config = dict(
    model='masked image model',
    image_size=24,
    horizontal_flip=True,
    norm_position='pre',
    hidden_act='swiglu',
    qk_norm=False,
    patch_size=[8, 8],
    positions='learned',
    init='kaiming_normal',
    lr_schedule='linear',
    warmup_steps=930,
    weight_decay=0.04,
)
Rows from block 2, named by matrix and row number. Rows with one number belong to one attention dimension. Each number is 50 + 10 x the weight over its row's rms, rounded and kept within 0 to 99. All counts start at 0. After the name is the row's rms in percent of the matrix's.
# q: attention query, key and value (stacked) (model.blocks.2.attn.qkv.weight, 1536x512, the q third), inputs 412-511
# k: attention query, key and value (stacked) (model.blocks.2.attn.qkv.weight, 1536x512, the k third), inputs 412-511
q.85 110:53 48 45 62 35 50 53 42 39 35 73 35 59 37 32 57 47 65 55 51 40 48 37 65 56 50 48 56 42 53 34 61 58 69 66 40 35 37 48 50 44 47 54 61 48 51 58 56 45 51 41 54 43 52 44 48 57 58 61 63 29 49 57 61 55 54 62 49 49 53 49 60 42 69 30 55 49 48 38 49 47 60 51 45 47 57 44 50 35 54 47 46 48 46 40 54 51 51 61 53
k.85 101:37 42 47 56 74 52 51 38 28 28 56 48 56 65 42 68 56 48 50 61 38 42 49 51 38 39 48 64 48 45 56 40 32 40 66 55 35 56 52 35 55 54 40 52 72 42 34 47 62 43 45 46 59 38 24 48 50 44 60 58 36 71 47 32 55 62 51 39 54 48 31 52 45 59 50 37 50 50 60 43 53 37 50 70 58 54 45 42 70 39 47 39 46 52 62 49 43 56 50 44
q.86 116:42 55 50 64 54 47 47 55 60 64 55 46 40 63 68 42 34 55 60 46 47 46 55 45 29 59 50 38 68 43 61 47 55 52 49 64 58 58 56 61 47 36 43 38 37 57 36 40 52 56 62 43 43 69 57 52 63 53 47 25 49 49 46 46 53 39 47 36 45 49 50 43 45 31 63 53 34 61 40 48 63 55 51 56 39 37 40 39 49 80 58 53 53 57 57 47 49 56 59 54
k.86 113:57 56 46 47 52 56 58 47 45 53 37 44 48 49 55 51 57 39 47 39 41 51 40 40 31 60 47 50 60 39 39 46 54 44 51 38 59 55 59 54 52 48 44 47 38 44 67 50 32 54 56 34 53 50 35 52 54 51 48 54 46 52 51 58 47 52 64 34 51 27 46 46 70 59 30 54 63 53 51 48 57 69 39 48 48 34 45 41 42 57 45 50 56 49 39 51 54 43 52 61
q.87 108:18 50 68 41 35 45 50 60 38 29 49 45 47 42 49 65 45 41 45 47 44 43 62 57 41 48 42 38 44 57 61 38 48 44 47 44 48 50 50 58 52 34 41 53 52 52 23 43 42 55 43 58 39 50 38 61 40 46 56 49 52 66 36 29 58 47 52 46 58 69 35 40 41 50 43 38 51 47 59 63 57 50 37 67 34 56 45 39 55 61 50 51 48 75 46 41 27 50 44 49
k.87 107:56 47 62 49 67 53 40 55 48 60 38 54 48 51 48 44 57 40 55 49 58 45 49 67 41 56 40 59 53 66 49 57 47 47 64 52 46 58 41 33 41 59 32 52 56 59 51 54 43 46 51 54 56 44 44 51 61 54 47 48 43 63 58 51 58 50 58 45 53 44 43 67 51 58 37 47 55 69 51 53 47 63 52 56 71 64 54 55 68 44 35 42 43 47 49 42 44 65 59 33
q.88 119:67 60 40 46 35 56 58 34 57 56 41 44 57 40 58 45 48 40 49 64 34 42 39 51 61 53 44 49 39 53 27 58 41 63 31 35 53 60 48 60 36 63 62 69 53 60 64 47 65 58 45 44 55 46 44 43 42 44 63 61 51 50 60 79 41 63 54 59 51 54 53 57 56 49 44 53 53 46 46 34 62 51 57 52 52 64 50 60 40 41 56 44 59 46 47 55 44 57 37 44
k.88 107:28 51 42 51 50 39 49 39 42 30 60 43 38 61 42 53 55 50 55 56 57 45 52 41 51 45 59 57 43 37 57 50 35 43 45 44 31 32 52 42 44 41 43 53 57 49 53 50 46 57 38 45 60 39 39 45 57 67 52 41 65 52 45 33 62 54 38 31 50 46 33 49 37 51 55 41 46 59 54 39 49 41 39 65 53 37 45 41 44 59 51 43 40 73 52 35 44 41 42 51
q.89 091:42 53 52 54 38 47 47 51 44 50 46 40 41 54 54 49 57 48 54 41 29 50 65 75 34 55 69 52 57 44 48 50 20 33 55 57 50 39 39 69 41 46 61 56 48 61 39 55 28 53 25 52 51 52 52 40 57 56 63 49 56 58 66 65 48 47 55 68 59 59 41 57 53 52 42 45 46 39 44 42 39 52 68 41 58 62 39 54 60 45 43 48 56 59 50 48 40 48 48 48
k.89 087:39 50 65 60 60 38 40 52 61 54 43 51 47 39 62 46 45 62 53 54 54 46 63 72 55 55 58 36 43 44 57 51 56 56 42 58 28 36 45 40 60 37 37 70 59 49 30 63 51 48 49 48 50 69 55 56 49 43 58 48 42 39 43 52 48 51 35 44 46 52 58 29 51 55 57 50 49 57 53 46 59 55 51 36 57 54 49 58 46 45 60 55 42 49 51 42 52 66 49 48
q.90 087:52 70 49 45 54 39 60 47 62 57 41 59 50 36 44 43 65 67 63 40 61 45 60 27 58 44 44 41 67 59 38 42 63 63 60 50 37 63 48 63 57 61 45 54 34 35 59 52 44 45 48 54 60 42 52 52 66 42 31 59 46 44 40 60 54 36 44 52 63 60 41 48 51 44 64 49 43 47 46 58 57 35 54 49 46 49 71 36 64 73 70 56 44 51 44 46 66 44 39 50
k.90 087:67 42 49 36 50 60 32 54 42 44 61 51 39 54 57 53 40 51 57 29 30 45 62 31 61 59 56 56 42 47 53 61 59 42 55 36 57 44 34 59 59 35 59 45 27 42 52 64 63 50 69 59 28 54 46 37 45 51 39 53 55 40 56 50 43 50 62 65 44 47 54 46 46 43 57 52 43 37 49 56 56 57 62 47 52 49 62 63 67 39 30 57 62 50 62 56 51 46 58 50
q.91 102:38 62 58 45 57 42 51 40 47 63 21 56 52 58 67 51 41 45 49 47 51 57 52 38 41 44 43 33 67 45 51 56 44 48 54 47 48 50 59 62 66 55 41 59 45 64 49 50 30 49 61 46 55 46 55 60 63 43 44 46 49 55 46 41 52 23 54 40 64 52 46 58 37 59 54 45 43 60 58 60 48 52 62 55 45 43 47 35 52 51 60 47 31 61 49 55 45 48 45 55
k.91 107:49 42 75 40 49 51 54 46 66 58 34 65 43 53 61 50 51 52 38 53 56 64 56 61 59 75 53 39 72 54 50 38 61 38 49 32 38 35 49 62 71 66 49 36 39 60 45 65 53 69 61 58 49 66 69 54 41 48 40 47 49 56 62 46 69 35 59 42 36 29 67 51 51 25 49 52 53 60 42 58 41 46 55 36 38 57 42 57 46 54 23 60 46 43 39 47 74 56 50 51
q.92 090:49 64 41 48 53 50 52 39 51 48 73 43 59 63 56 75 56 55 62 53 36 45 42 51 50 41 38 64 53 48 69 35 51 69 50 38 60 45 61 47 22 56 51 55 43 37 39 43 58 44 50 35 64 53 36 53 55 49 48 44 58 54 59 54 39 57 45 53 54 51 42 51 54 43 59 25 39 38 54 43 37 43 64 54 36 37 49 46 63 61 60 49 47 55 64 54 47 54 54 50
k.92 094:47 40 62 37 55 64 54 36 41 40 48 51 46 41 32 59 44 37 49 47 47 36 49 55 39 72 47 65 39 39 56 58 28 43 49 46 49 41 45 45 49 51 35 48 51 72 35 60 53 63 50 57 36 34 48 49 49 51 51 61 46 62 44 56 49 59 56 65 64 46 21 47 43 52 44 65 59 67 62 55 37 45 50 41 79 47 64 54 61 36 49 48 49 59 40 41 43 54 62 61
q.93 108:53 64 38 59 57 42 47 43 53 58 52 32 59 61 50 50 49 64 52 48 52 71 45 66 43 28 58 58 63 28 59 46 39 47 32 64 55 36 42 69 40 43 61 46 28 48 51 24 50 50 63 42 58 44 73 29 69 60 41 43 50 52 45 67 52 40 47 39 52 60 42 53 50 44 46 34 37 56 36 39 56 55 67 60 45 43 52 68 45 64 54 26 47 49 54 50 55 62 52 56
k.93 095:57 49 57 30 57 35 60 58 63 57 31 55 69 43 60 50 59 41 52 52 63 38 40 39 49 48 50 44 45 36 58 43 49 53 45 51 42 63 67 53 61 57 52 55 52 50 48 51 61 59 22 49 62 48 36 58 51 47 68 46 43 53 34 48 47 54 45 44 49 58 48 45 51 56 54 67 47 46 72 59 51 49 44 48 54 42 34 45 64 39 51 44 62 36 42 48 48 56 47 66
q.94 089:56 54 52 54 64 46 39 51 71 66 37 49 61 58 62 55 45 35 64 59 59 49 39 68 42 48 67 41 59 49 58 45 36 32 55 51 33 52 50 57 39 47 44 57 41 49 41 49 49 53 40 73 49 51 56 48 48 65 30 29 60 45 49 49 51 33 58 35 77 42 71 70 67 52 47 60 60 42 52 52 54 55 61 55 54 60 48 45 53 53 64 71 57 35 60 36 57 53 40 47
k.94 087:47 50 54 42 49 36 42 37 65 44 45 32 51 47 60 55 47 51 35 47 56 62 61 56 45 59 52 50 60 37 71 32 52 48 43 59 52 56 57 39 49 45 77 38 36 48 33 35 37 57 52 43 52 60 56 42 50 59 20 37 58 37 46 37 39 34 56 53 31 49 54 37 59 41 57 33 65 47 51 45 60 53 42 54 53 32 42 47 40 64 59 61 70 56 43 49 45 55 41 53
q.95 092:46 53 59 58 63 55 45 60 61 40 37 57 49 39 60 48 46 40 43 42 59 63 69 46 52 60 62 64 46 38 48 40 46 47 38 33 47 32 45 57 33 61 51 51 41 73 31 57 35 55 53 63 45 65 51 66 52 33 42 36 56 62 46 53 64 37 37 43 56 45 46 52 55 56 60 29 48 57 55 43 60 47 43 41 54 60 56 49 46 53 48 39 38 48 48 40 52 57 35 58
k.95 089:62 64 56 54 53 51 51 68 59 70 54 42 53 57 56 65 57 51 48 30 61 51 55 71 49 51 55 51 44 58 64 46 54 38 34 51 49 40 45 59 47 53 49 53 42 50 46 42 53 57 68 67 29 59 73 58 61 50 42 47 60 57 44 46 57 48 47 66 63 52 42 41 46 44 47 41 57 45 46 47 61 47 55 31 39 56 53 54 64 51 51 53 37 54 54 37 60 37 60 49
q.96 096:40 22 41 43 65 29 48 57 38 40 41 58 56 39 50 38 55 71 39 51 43 37 49 57 46 54 40 49 44 51 62 37 70 52 72 52 45 42 70 39 48 57 48 72 63 50 48 57 64 43 53 58 38 43 30 61 59 38 52 64 44 47 64 44 43 43 62 49 42 46 57 57 58 53 50 44 48 67 53 67 31 44 46 45 55 54 45 52 39 37 44 45 60 32 52 40 50 47 50 57
k.96 108:57 49 50 41 51 37 36 64 40 53 62 57 39 60 50 53 57 50 56 51 40 65 68 50 72 40 57 44 70 55 36 71 55 43 45 45 52 44 39 59 52 47 50 32 35 40 66 48 37 50 47 58 46 35 50 54 52 48 30 57 54 52 50 53 48 50 53 59 61 55 57 36 52 52 57 52 59 44 27 55 51 47 65 58 62 73 43 56 42 46 27 41 62 54 47 59 53 63 67 39
q.97 090:47 56 45 59 38 51 42 62 61 64 64 54 40 36 63 52 39 49 56 38 48 63 56 49 52 40 62 53 51 70 40 49 56 63 48 43 56 43 49 42 43 50 66 30 38 43 51 55 40 57 57 45 49 44 56 49 45 52 41 52 58 42 48 43 56 42 51 46 33 45 38 49 39 63 38 37 53 34 43 60 46 63 79 69 54 63 43 48 38 59 59 51 31 56 58 50 63 49 59 57
k.97 095:51 50 60 45 45 23 48 26 51 44 27 57 44 27 54 49 52 53 50 60 53 55 60 46 36 67 59 35 35 47 67 22 39 58 53 54 42 57 33 49 69 52 57 50 40 51 62 51 44 63 44 52 59 49 59 49 47 51 37 45 53 50 30 26 54 48 28 50 47 53 47 60 59 40 44 46 61 56 57 46 58 51 64 51 48 51 62 60 50 51 58 46 54 54 63 42 60 38 42 65
q.98 096:43 61 39 39 17 51 40 39 54 39 59 51 50 54 53 41 35 50 49 57 35 68 71 54 41 64 63 44 62 61 53 53 56 47 29 47 56 40 45 43 43 41 50 35 61 56 48 53 39 47 52 39 49 48 70 54 48 50 59 63 65 46 52 28 39 50 57 53 47 53 45 45 52 37 55 30 40 46 50 52 41 45 50 57 55 47 27 51 46 40 45 50 39 61 36 47 50 38 56 46
k.98 100:45 64 39 58 33 40 58 44 35 55 32 61 43 37 49 50 52 37 66 46 59 61 38 54 59 47 32 57 38 64 49 44 62 72 51 53 50 62 52 46 59 46 46 49 51 42 61 49 65 37 56 31 44 39 59 59 42 55 65 59 52 58 53 57 65 56 47 57 62 43 40 54 49 52 50 35 54 42 55 52 49 57 40 78 51 32 50 56 57 43 53 51 42 45 69 52 50 39 53 32
q.99 104:30 44 65 60 43 35 50 54 50 34 54 50 47 59 58 44 52 66 46 55 48 72 52 63 75 44 54 52 65 46 52 42 63 60 49 49 41 25 71 49 48 50 38 45 50 57 59 46 50 40 47 49 55 36 37 48 65 49 43 32 52 42 57 57 58 45 47 40 59 46 50 66 47 32 48 52 55 60 43 58 27 38 41 57 40 53 42 44 37 49 31 64 55 56 50 37 39 65 44 39
k.99 110:43 42 43 62 60 48 59 58 38 46 45 51 42 70 54 61 62 41 45 54 55 62 58 65 52 45 52 57 62 40 48 47 50 55 39 66 51 40 42 43 29 38 46 47 46 51 42 44 62 30 65 52 32 49 40 64 57 37 59 48 33 63 56 56 72 57 41 52 58 64 23 43 40 68 43 40 44 56 41 38 46 45 44 52 60 33 43 46 61 47 41 37 48 57 55 47 32 51 58 46
q.100 101:53 54 27 46 46 45 44 48 59 52 58 41 58 62 57 51 53 39 33 52 27 44 37 65 59 60 57 36 52 44 53 60 48 54 45 63 46 55 56 54 38 63 59 48 47 48 54 27 42 55 47 43 46 42 51 56 57 58 53 65 54 38 44 35 30 41 50 43 47 77 53 57 48 55 44 53 47 56 49 36 40 63 38 35 59 62 45 43 48 50 40 40 34 53 23 66 44 43 55 65
k.100 114:43 42 43 40 54 52 56 49 44 64 58 49 46 46 34 59 44 50 51 56 53 40 20 42 63 62 36 58 27 63 51 55 51 67 35 58 42 44 54 29 48 48 42 59 67 59 42 39 51 48 53 40 55 41 41 67 60 37 63 58 44 43 54 54 46 57 48 52 49 58 42 70 36 60 47 51 42 57 58 56 35 42 47 55 59 50 60 64 65 53 61 44 30 44 51 45 55 57 45 49
q.101 109:42 71 45 51 42 48 60 34 60 45 58 43 54 72 55 62 69 34 32 64 35 50 33 53 43 77 56 45 49 56 59 52 45 56 55 64 46 52 56 55 42 47 52 51 42 63 56 25 40 55 42 39 52 47 49 45 64 48 50 44 52 54 47 51 36 49 40 46 57 46 34 65 44 45 53 46 38 37 41 46 34 46 46 52 35 39 27 41 51 61 35 64 45 66 40 53 33 53 39 56
k.101 107:44 32 44 41 46 53 70 70 40 64 46 70 42 39 36 54 51 35 46 59 61 44 43 45 62 41 45 54 21 51 45 51 51 65 48 50 29 31 44 36 58 37 43 57 48 47 53 41 37 46 56 57 47 43 48 60 56 46 52 52 32 53 56 40 57 64 48 57 52 46 47 57 40 61 49 49 54 55 72 61 32 58 33 37 56 27 53 55 49 46 50 42 33 67 53 47 43 66 34 59
q.102 099:78 50 50 64 45 46 48 57 58 44 45 38 32 53 71 47 42 61 48 32 47 68 61 41 61 52 58 51 37 31 34 56 61 52 54 63 47 46 38 58 73 49 67 42 24 33 37 43 45 68 51 51 67 67 60 50 62 46 43 37 63 36 28 39 37 45 45 53 44 46 56 35 48 44 51 52 59 67 47 44 59 60 43 41 68 36 68 47 48 52 47 54 56 67 65 47 51 47 49 59
k.102 101:68 37 42 51 50 65 41 50 52 52 67 49 45 49 45 64 48 62 41 51 50 55 64 49 40 68 41 58 34 36 39 49 49 53 40 30 53 54 46 54 58 51 44 45 48 41 27 59 46 63 54 45 47 67 59 42 59 53 55 56 48 43 49 43 38 54 46 60 40 34 38 52 56 33 53 62 41 52 59 43 67 53 51 43 50 42 70 48 56 32 55 48 45 68 56 69 61 44 40 49
q.103 088:37 56 46 57 56 49 53 39 56 62 33 45 65 56 39 57 57 50 55 53 61 62 29 46 51 50 36 53 38 37 54 54 46 45 63 63 31 54 47 71 53 46 58 70 35 51 44 38 27 57 31 49 47 52 54 36 58 50 53 37 45 42 41 68 42 46 61 61 59 57 54 55 59 58 55 44 50 36 43 55 42 57 36 33 38 39 47 58 56 47 60 33 59 53 47 61 36 48 38 59
k.103 093:41 36 62 46 40 60 57 64 32 59 61 51 49 63 29 50 49 43 54 55 46 40 45 40 40 46 45 60 44 50 36 46 44 46 33 49 24 48 44 41 62 72 22 44 50 76 44 36 35 51 44 53 37 33 42 37 46 49 57 53 42 57 75 44 47 63 55 45 65 51 37 67 44 45 35 57 37 65 58 64 32 44 32 44 42 47 56 53 56 56 55 61 50 53 49 41 43 53 43 49
q.104 084:47 54 55 50 47 51 50 58 68 55 58 52 51 75 57 55 48 61 43 69 39 48 57 53 48 69 52 36 54 34 37 45 57 48 56 48 49 44 57 62 53 62 48 36 37 64 39 30 61 58 50 40 46 47 50 57 76 38 51 42 44 45 50 51 49 26 50 39 57 52 45 69 27 23 64 44 39 40 46 44 61 56 37 45 43 43 44 44 53 52 36 66 36 45 36 33 42 58 31 44
k.104 087:51 35 47 62 65 49 56 34 55 51 33 59 46 53 49 55 49 32 55 41 42 65 48 67 48 44 48 35 40 30 51 44 40 44 43 57 33 49 44 39 31 40 49 39 52 45 49 47 49 38 56 30 48 47 40 63 63 50 57 54 48 46 61 32 53 54 48 41 47 53 51 41 46 76 41 39 50 56 40 48 47 45 32 31 66 30 45 66 36 43 48 26 42 53 42 43 45 58 59 66
q.105 089:44 47 69 40 48 49 57 60 45 51 62 46 32 51 42 37 39 78 65 41 53 42 60 70 31 55 51 55 48 56 62 57 50 44 58 45 37 43 47 48 68 37 45 57 65 26 36 61 58 51 38 71 41 51 46 47 53 65 58 63 59 60 67 43 56 53 62 55 43 58 57 21 65 56 28 65 65 48 49 53 71 57 57 42 50 49 51 55 53 47 43 35 54 51 64 72 67 65 45 44
k.105 094:44 67 67 46 30 48 35 54 45 56 52 56 32 47 54 39 37 69 76 31 44 48 52 54 54 61 60 27 46 38 46 55 58 54 43 38 55 65 23 52 63 63 49 50 41 37 49 57 61 50 48 64 58 73 55 44 39 51 48 49 44 55 41 49 56 40 45 53 45 65 57 53 65 36 40 47 76 41 54 78 58 41 52 54 34 43 60 45 66 49 47 48 54 50 52 41 47 55 65 36
q.106 095:53 60 46 60 54 54 45 51 43 56 57 43 41 50 46 55 40 71 44 44 47 59 38 53 38 46 45 33 30 50 52 56 36 44 47 37 48 69 31 52 46 60 48 51 44 47 25 42 40 48 52 46 36 71 54 49 25 44 55 61 44 52 50 40 32 57 57 57 37 55 39 41 66 68 45 56 57 37 52 45 68 67 31 66 43 47 71 41 53 50 71 40 41 54 41 54 49 59 55 54
k.106 089:53 56 42 41 60 50 57 45 48 59 60 56 34 38 52 40 54 53 44 35 49 44 54 52 54 52 39 50 63 56 62 33 56 51 35 46 76 63 35 59 55 51 49 51 46 53 44 66 61 59 33 44 48 63 61 52 31 50 47 58 50 37 39 58 25 44 60 70 39 68 56 54 54 37 53 76 49 31 53 54 48 62 50 54 50 70 70 47 51 58 60 77 53 47 52 45 50 48 50 55
q.107 075:44 53 45 62 44 59 51 48 54 43 53 48 58 57 56 70 50 53 38 46 46 46 49 66 45 70 48 51 43 41 76 56 44 35 51 47 46 42 37 53 51 64 34 48 64 63 48 39 46 61 49 44 50 61 42 47 42 45 51 57 47 37 49 52 40 56 62 54 26 61 49 66 66 35 43 46 50 44 59 46 48 57 48 42 78 34 37 42 49 56 49 49 37 53 43 61 38 58 70 56
k.107 079:44 54 46 49 46 56 62 57 47 49 49 62 48 60 59 49 37 43 35 36 56 46 60 48 69 49 39 58 40 77 58 58 45 53 55 54 55 59 46 65 50 43 57 48 43 23 35 59 56 45 51 58 48 56 44 49 48 76 68 59 64 37 38 69 34 65 64 51 37 51 53 54 45 51 32 56 57 50 45 48 56 65 40 54 59 33 65 52 44 52 50 64 55 51 57 40 55 58 60 39
q.108 096:46 42 53 57 37 48 44 53 46 41 54 43 47 52 50 45 44 39 32 60 34 51 55 36 41 66 64 62 48 63 62 54 56 60 50 63 37 33 56 38 32 39 35 48 56 42 35 49 56 32 51 47 36 50 47 39 57 48 40 55 68 44 66 66 70 35 63 54 46 55 63 56 33 30 51 32 35 61 44 71 50 52 47 54 43 43 33 43 30 56 54 58 38 58 59 48 32 45 54 41
k.108 093:56 49 47 54 46 48 36 63 51 52 50 69 36 54 53 66 44 30 54 47 51 51 41 46 48 40 48 27 34 49 54 51 45 52 49 45 52 47 38 48 53 27 51 41 45 47 48 64 29 56 71 48 49 47 64 37 58 50 48 45 43 62 41 56 54 50 43 49 47 44 43 31 48 57 42 27 54 33 45 47 43 51 49 39 67 42 54 41 55 38 47 28 36 72 64 48 55 45 49 51
q.109 102:35 82 44 55 61 43 45 56 59 49 50 48 47 75 63 55 43 58 48 48 45 61 47 42 42 57 45 45 52 46 45 44 54 45 54 51 44 40 44 71 26 54 47 32 41 50 48 38 32 46 54 44 53 58 68 36 49 52 44 40 45 39 36 57 41 51 54 44 47 35 50 69 50 34 67 28 42 57 46 44 44 54 36 59 25 47 45 55 41 61 58 49 37 73 43 58 50 41 59 48
k.109 100:38 42 26 47 40 51 64 51 36 51 43 58 54 52 41 57 65 20 42 50 49 42 44 47 25 56 39 56 35 50 60 45 52 44 43 55 25 33 60 44 75 31 22 45 54 68 54 61 37 43 52 50 47 38 48 47 56 65 55 54 29 66 57 38 57 68 62 60 54 56 34 53 35 62 46 67 48 55 65 47 38 61 35 51 61 44 34 60 66 38 49 44 33 45 43 45 52 48 40 48
q.110 107:51 69 44 51 60 66 53 40 54 72 45 49 47 28 42 61 52 53 58 49 69 53 43 52 31 53 48 64 26 48 46 46 56 53 39 40 52 72 44 47 58 41 36 69 57 58 46 60 41 67 52 52 48 68 66 54 52 56 59 44 52 45 63 59 64 73 36 55 53 39 40 32 50 56 51 59 49 46 42 43 51 47 52 43 53 42 51 58 70 49 68 63 49 57 64 54 66 66 48 70
k.110 101:50 57 68 49 55 61 43 41 64 61 39 41 76 28 63 34 48 62 62 37 52 54 70 41 44 68 53 41 47 44 44 44 48 49 60 49 60 43 61 51 52 62 44 43 37 43 45 52 43 61 49 61 48 53 56 38 39 54 32 31 56 41 61 57 25 46 49 43 42 40 62 60 70 33 28 57 38 49 57 65 47 59 47 40 43 49 39 48 34 69 50 73 49 45 43 51 50 50 62 65
q.111 089:70 58 51 56 35 65 40 39 55 71 51 49 62 66 46 46 31 45 73 59 47 47 47 44 55 60 55 33 42 41 49 56 42 57 58 43 56 43 38 52 43 58 43 23 38 44 42 44 56 35 60 43 46 64 57 60 36 53 63 62 44 69 44 44 48 38 42 41 41 53 42 48 41 49 39 65 48 36 73 57 45 65 36 44 62 59 53 37 59 45 55 32 44 40 45 53 50 52 49 55
k.111 087:54 41 52 64 72 35 39 38 61 51 39 39 31 51 60 37 39 67 43 62 53 56 46 65 36 68 70 40 39 31 63 54 50 48 54 62 53 42 46 61 47 60 62 68 46 56 45 44 51 61 36 48 59 52 67 48 61 44 36 45 72 42 29 60 47 39 43 43 48 51 52 43 36 48 52 44 50 47 46 44 69 55 66 41 44 57 31 39 56 69 55 60 37 67 54 43 47 59 73 45
q.112 099:62 55 49 62 47 72 35 47 60 61 37 47 34 48 55 41 43 50 57 38 37 33 44 52 57 69 53 40 44 40 50 64 47 51 45 52 57 56 33 40 52 55 65 39 36 40 35 53 51 54 71 28 61 56 50 52 49 47 49 44 61 46 59 37 53 42 59 55 34 30 41 56 49 58 42 60 50 52 54 40 76 65 59 42 62 46 54 36 48 46 59 57 38 45 52 58 62 43 50 54
k.112 098:55 64 65 67 72 48 47 47 54 59 61 58 59 28 57 41 58 63 47 51 44 39 64 64 60 56 58 52 37 51 39 53 43 66 53 51 52 31 44 60 55 46 48 66 49 43 50 43 44 60 37 37 64 39 45 48 45 53 56 47 55 49 44 56 30 44 36 45 58 51 59 46 52 42 49 60 59 50 58 54 65 38 50 45 53 62 68 38 35 47 54 52 36 60 49 44 62 58 38 45
q.113 123:52 52 49 60 35 55 47 38 37 50 68 31 42 44 40 58 47 56 43 58 40 55 51 47 55 57 54 61 45 46 50 65 40 50 48 44 40 49 43 57 41 47 49 53 49 46 39 49 35 59 48 45 43 58 63 35 65 57 56 69 59 48 50 51 39 71 60 65 39 41 35 52 52 52 45 43 59 51 54 35 47 59 44 49 58 51 49 59 46 45 31 26 54 58 42 72 51 55 59 68
k.113 106:44 30 36 44 39 46 56 64 33 41 57 61 55 35 45 41 46 50 57 50 51 53 57 37 44 31 53 55 47 67 34 51 67 59 59 46 48 52 58 44 64 76 44 57 45 47 59 62 58 52 47 46 52 52 61 44 42 49 50 56 48 31 57 48 49 51 42 54 46 50 72 58 51 53 54 55 37 47 69 54 50 46 38 62 59 40 69 63 48 60 59 51 49 35 51 54 54 35 63 35
q.114 113:41 41 46 61 44 77 63 57 36 69 57 38 59 53 43 53 52 65 45 43 50 52 25 58 56 51 37 49 64 59 39 55 65 41 39 50 45 44 49 55 38 35 40 39 46 35 56 51 38 48 54 57 54 43 50 30 60 57 38 38 35 50 51 50 33 55 66 54 55 44 43 58 55 59 49 45 45 51 45 58 52 60 53 37 47 47 59 50 34 33 32 36 49 58 54 63 40 44 58 49
k.114 115:51 35 49 50 34 51 56 51 47 53 55 67 47 38 32 47 67 56 59 50 45 52 47 43 56 56 30 46 33 47 41 56 64 53 26 47 39 43 53 35 60 52 28 43 51 52 56 61 52 58 37 44 68 27 39 43 53 37 65 51 37 47 52 66 57 61 30 49 81 63 37 70 30 56 53 58 42 48 63 50 47 26 41 42 53 47 72 55 63 41 54 44 39 63 49 59 46 42 41 35
q.115 082:46 48 55 53 61 33 50 65 50 37 42 54 46 59 55 46 53 61 31 55 49 59 56 54 52 48 50 28 42 44 68 52 57 48 60 52 47 24 64 63 31 54 50 54 55 58 46 30 50 46 48 57 44 48 31 45 62 37 40 41 32 36 50 47 49 20 56 52 54 43 59 66 55 48 56 50 54 70 47 49 46 47 43 61 36 19 56 41 50 66 55 56 52 56 46 34 35 41 62 35
k.115 085:47 43 43 53 49 77 29 55 41 46 54 57 52 68 37 62 52 38 46 55 40 45 63 56 51 41 38 62 65 44 45 47 42 28 27 45 49 38 55 43 52 36 51 31 56 43 56 54 44 37 73 60 30 37 53 47 54 53 71 53 39 64 55 54 65 68 61 52 53 67 48 45 37 59 49 51 68 44 40 39 47 45 58 40 65 52 52 49 58 36 54 39 37 47 46 63 50 41 52 48
q.116 090:44 52 45 55 48 40 47 32 56 34 63 33 35 65 49 40 53 60 34 53 29 47 74 32 29 69 57 58 51 36 52 75 42 50 67 56 40 31 40 37 45 49 55 38 50 41 57 53 48 47 67 36 40 57 52 31 55 62 43 69 58 50 58 35 42 50 67 46 29 42 61 48 38 44 52 43 48 64 52 40 55 58 53 54 55 42 24 51 51 48 48 62 41 59 41 59 37 49 30 52
k.116 089:70 49 57 42 49 47 46 76 39 56 51 60 30 43 48 47 31 44 71 42 59 36 52 40 65 38 45 49 38 42 46 58 60 61 43 44 42 42 47 55 58 46 47 44 46 41 67 67 49 37 28 49 51 57 56 54 42 58 60 68 64 51 36 44 53 49 43 62 45 45 67 41 49 50 49 46 59 52 63 49 53 55 40 40 60 53 63 53 50 43 51 36 50 45 56 38 62 56 59 49
q.117 102:44 68 46 43 46 62 38 57 71 56 46 59 54 61 56 65 52 32 52 58 56 52 49 65 58 62 56 49 73 49 52 52 60 24 35 44 64 39 52 54 48 59 57 48 41 65 46 37 49 51 48 48 67 42 42 56 48 39 40 36 26 42 42 44 57 31 49 44 44 41 50 61 45 44 62 50 55 52 42 41 40 53 48 56 58 55 53 40 57 57 45 49 61 61 31 33 43 58 78 43
k.117 099:45 57 37 64 48 60 63 50 44 46 46 57 53 66 55 58 44 38 36 53 47 49 37 45 37 40 33 63 51 62 53 41 44 50 48 58 43 51 65 46 40 40 60 67 69 43 44 31 55 44 67 49 48 56 44 71 48 34 66 44 49 75 51 50 36 43 55 55 53 66 43 51 42 69 54 46 42 65 55 49 45 52 43 63 59 36 42 51 58 49 58 50 44 46 30 37 46 59 33 44
q.118 126:62 58 54 47 62 46 63 57 44 61 19 65 57 34 53 48 59 46 54 52 54 43 52 50 48 51 34 63 51 55 56 37 55 45 42 53 47 61 56 54 75 48 53 67 48 44 48 63 49 53 52 58 57 45 54 57 44 50 40 34 42 54 38 55 72 44 42 41 68 42 55 49 57 52 40 52 62 44 47 64 50 44 67 40 53 56 41 62 47 47 59 47 59 37 66 51 64 45 43 41
k.118 131:43 61 60 55 49 45 27 40 75 53 65 41 43 40 56 38 57 53 36 58 47 63 58 36 49 58 64 40 42 42 58 51 23 34 57 48 45 41 43 46 48 61 40 37 31 62 36 38 35 68 40 49 57 53 43 42 61 40 25 36 59 43 54 40 34 52 50 31 52 51 48 62 57 27 39 45 48 64 57 53 52 43 58 50 33 66 36 52 38 68 51 49 57 54 36 42 47 69 45 72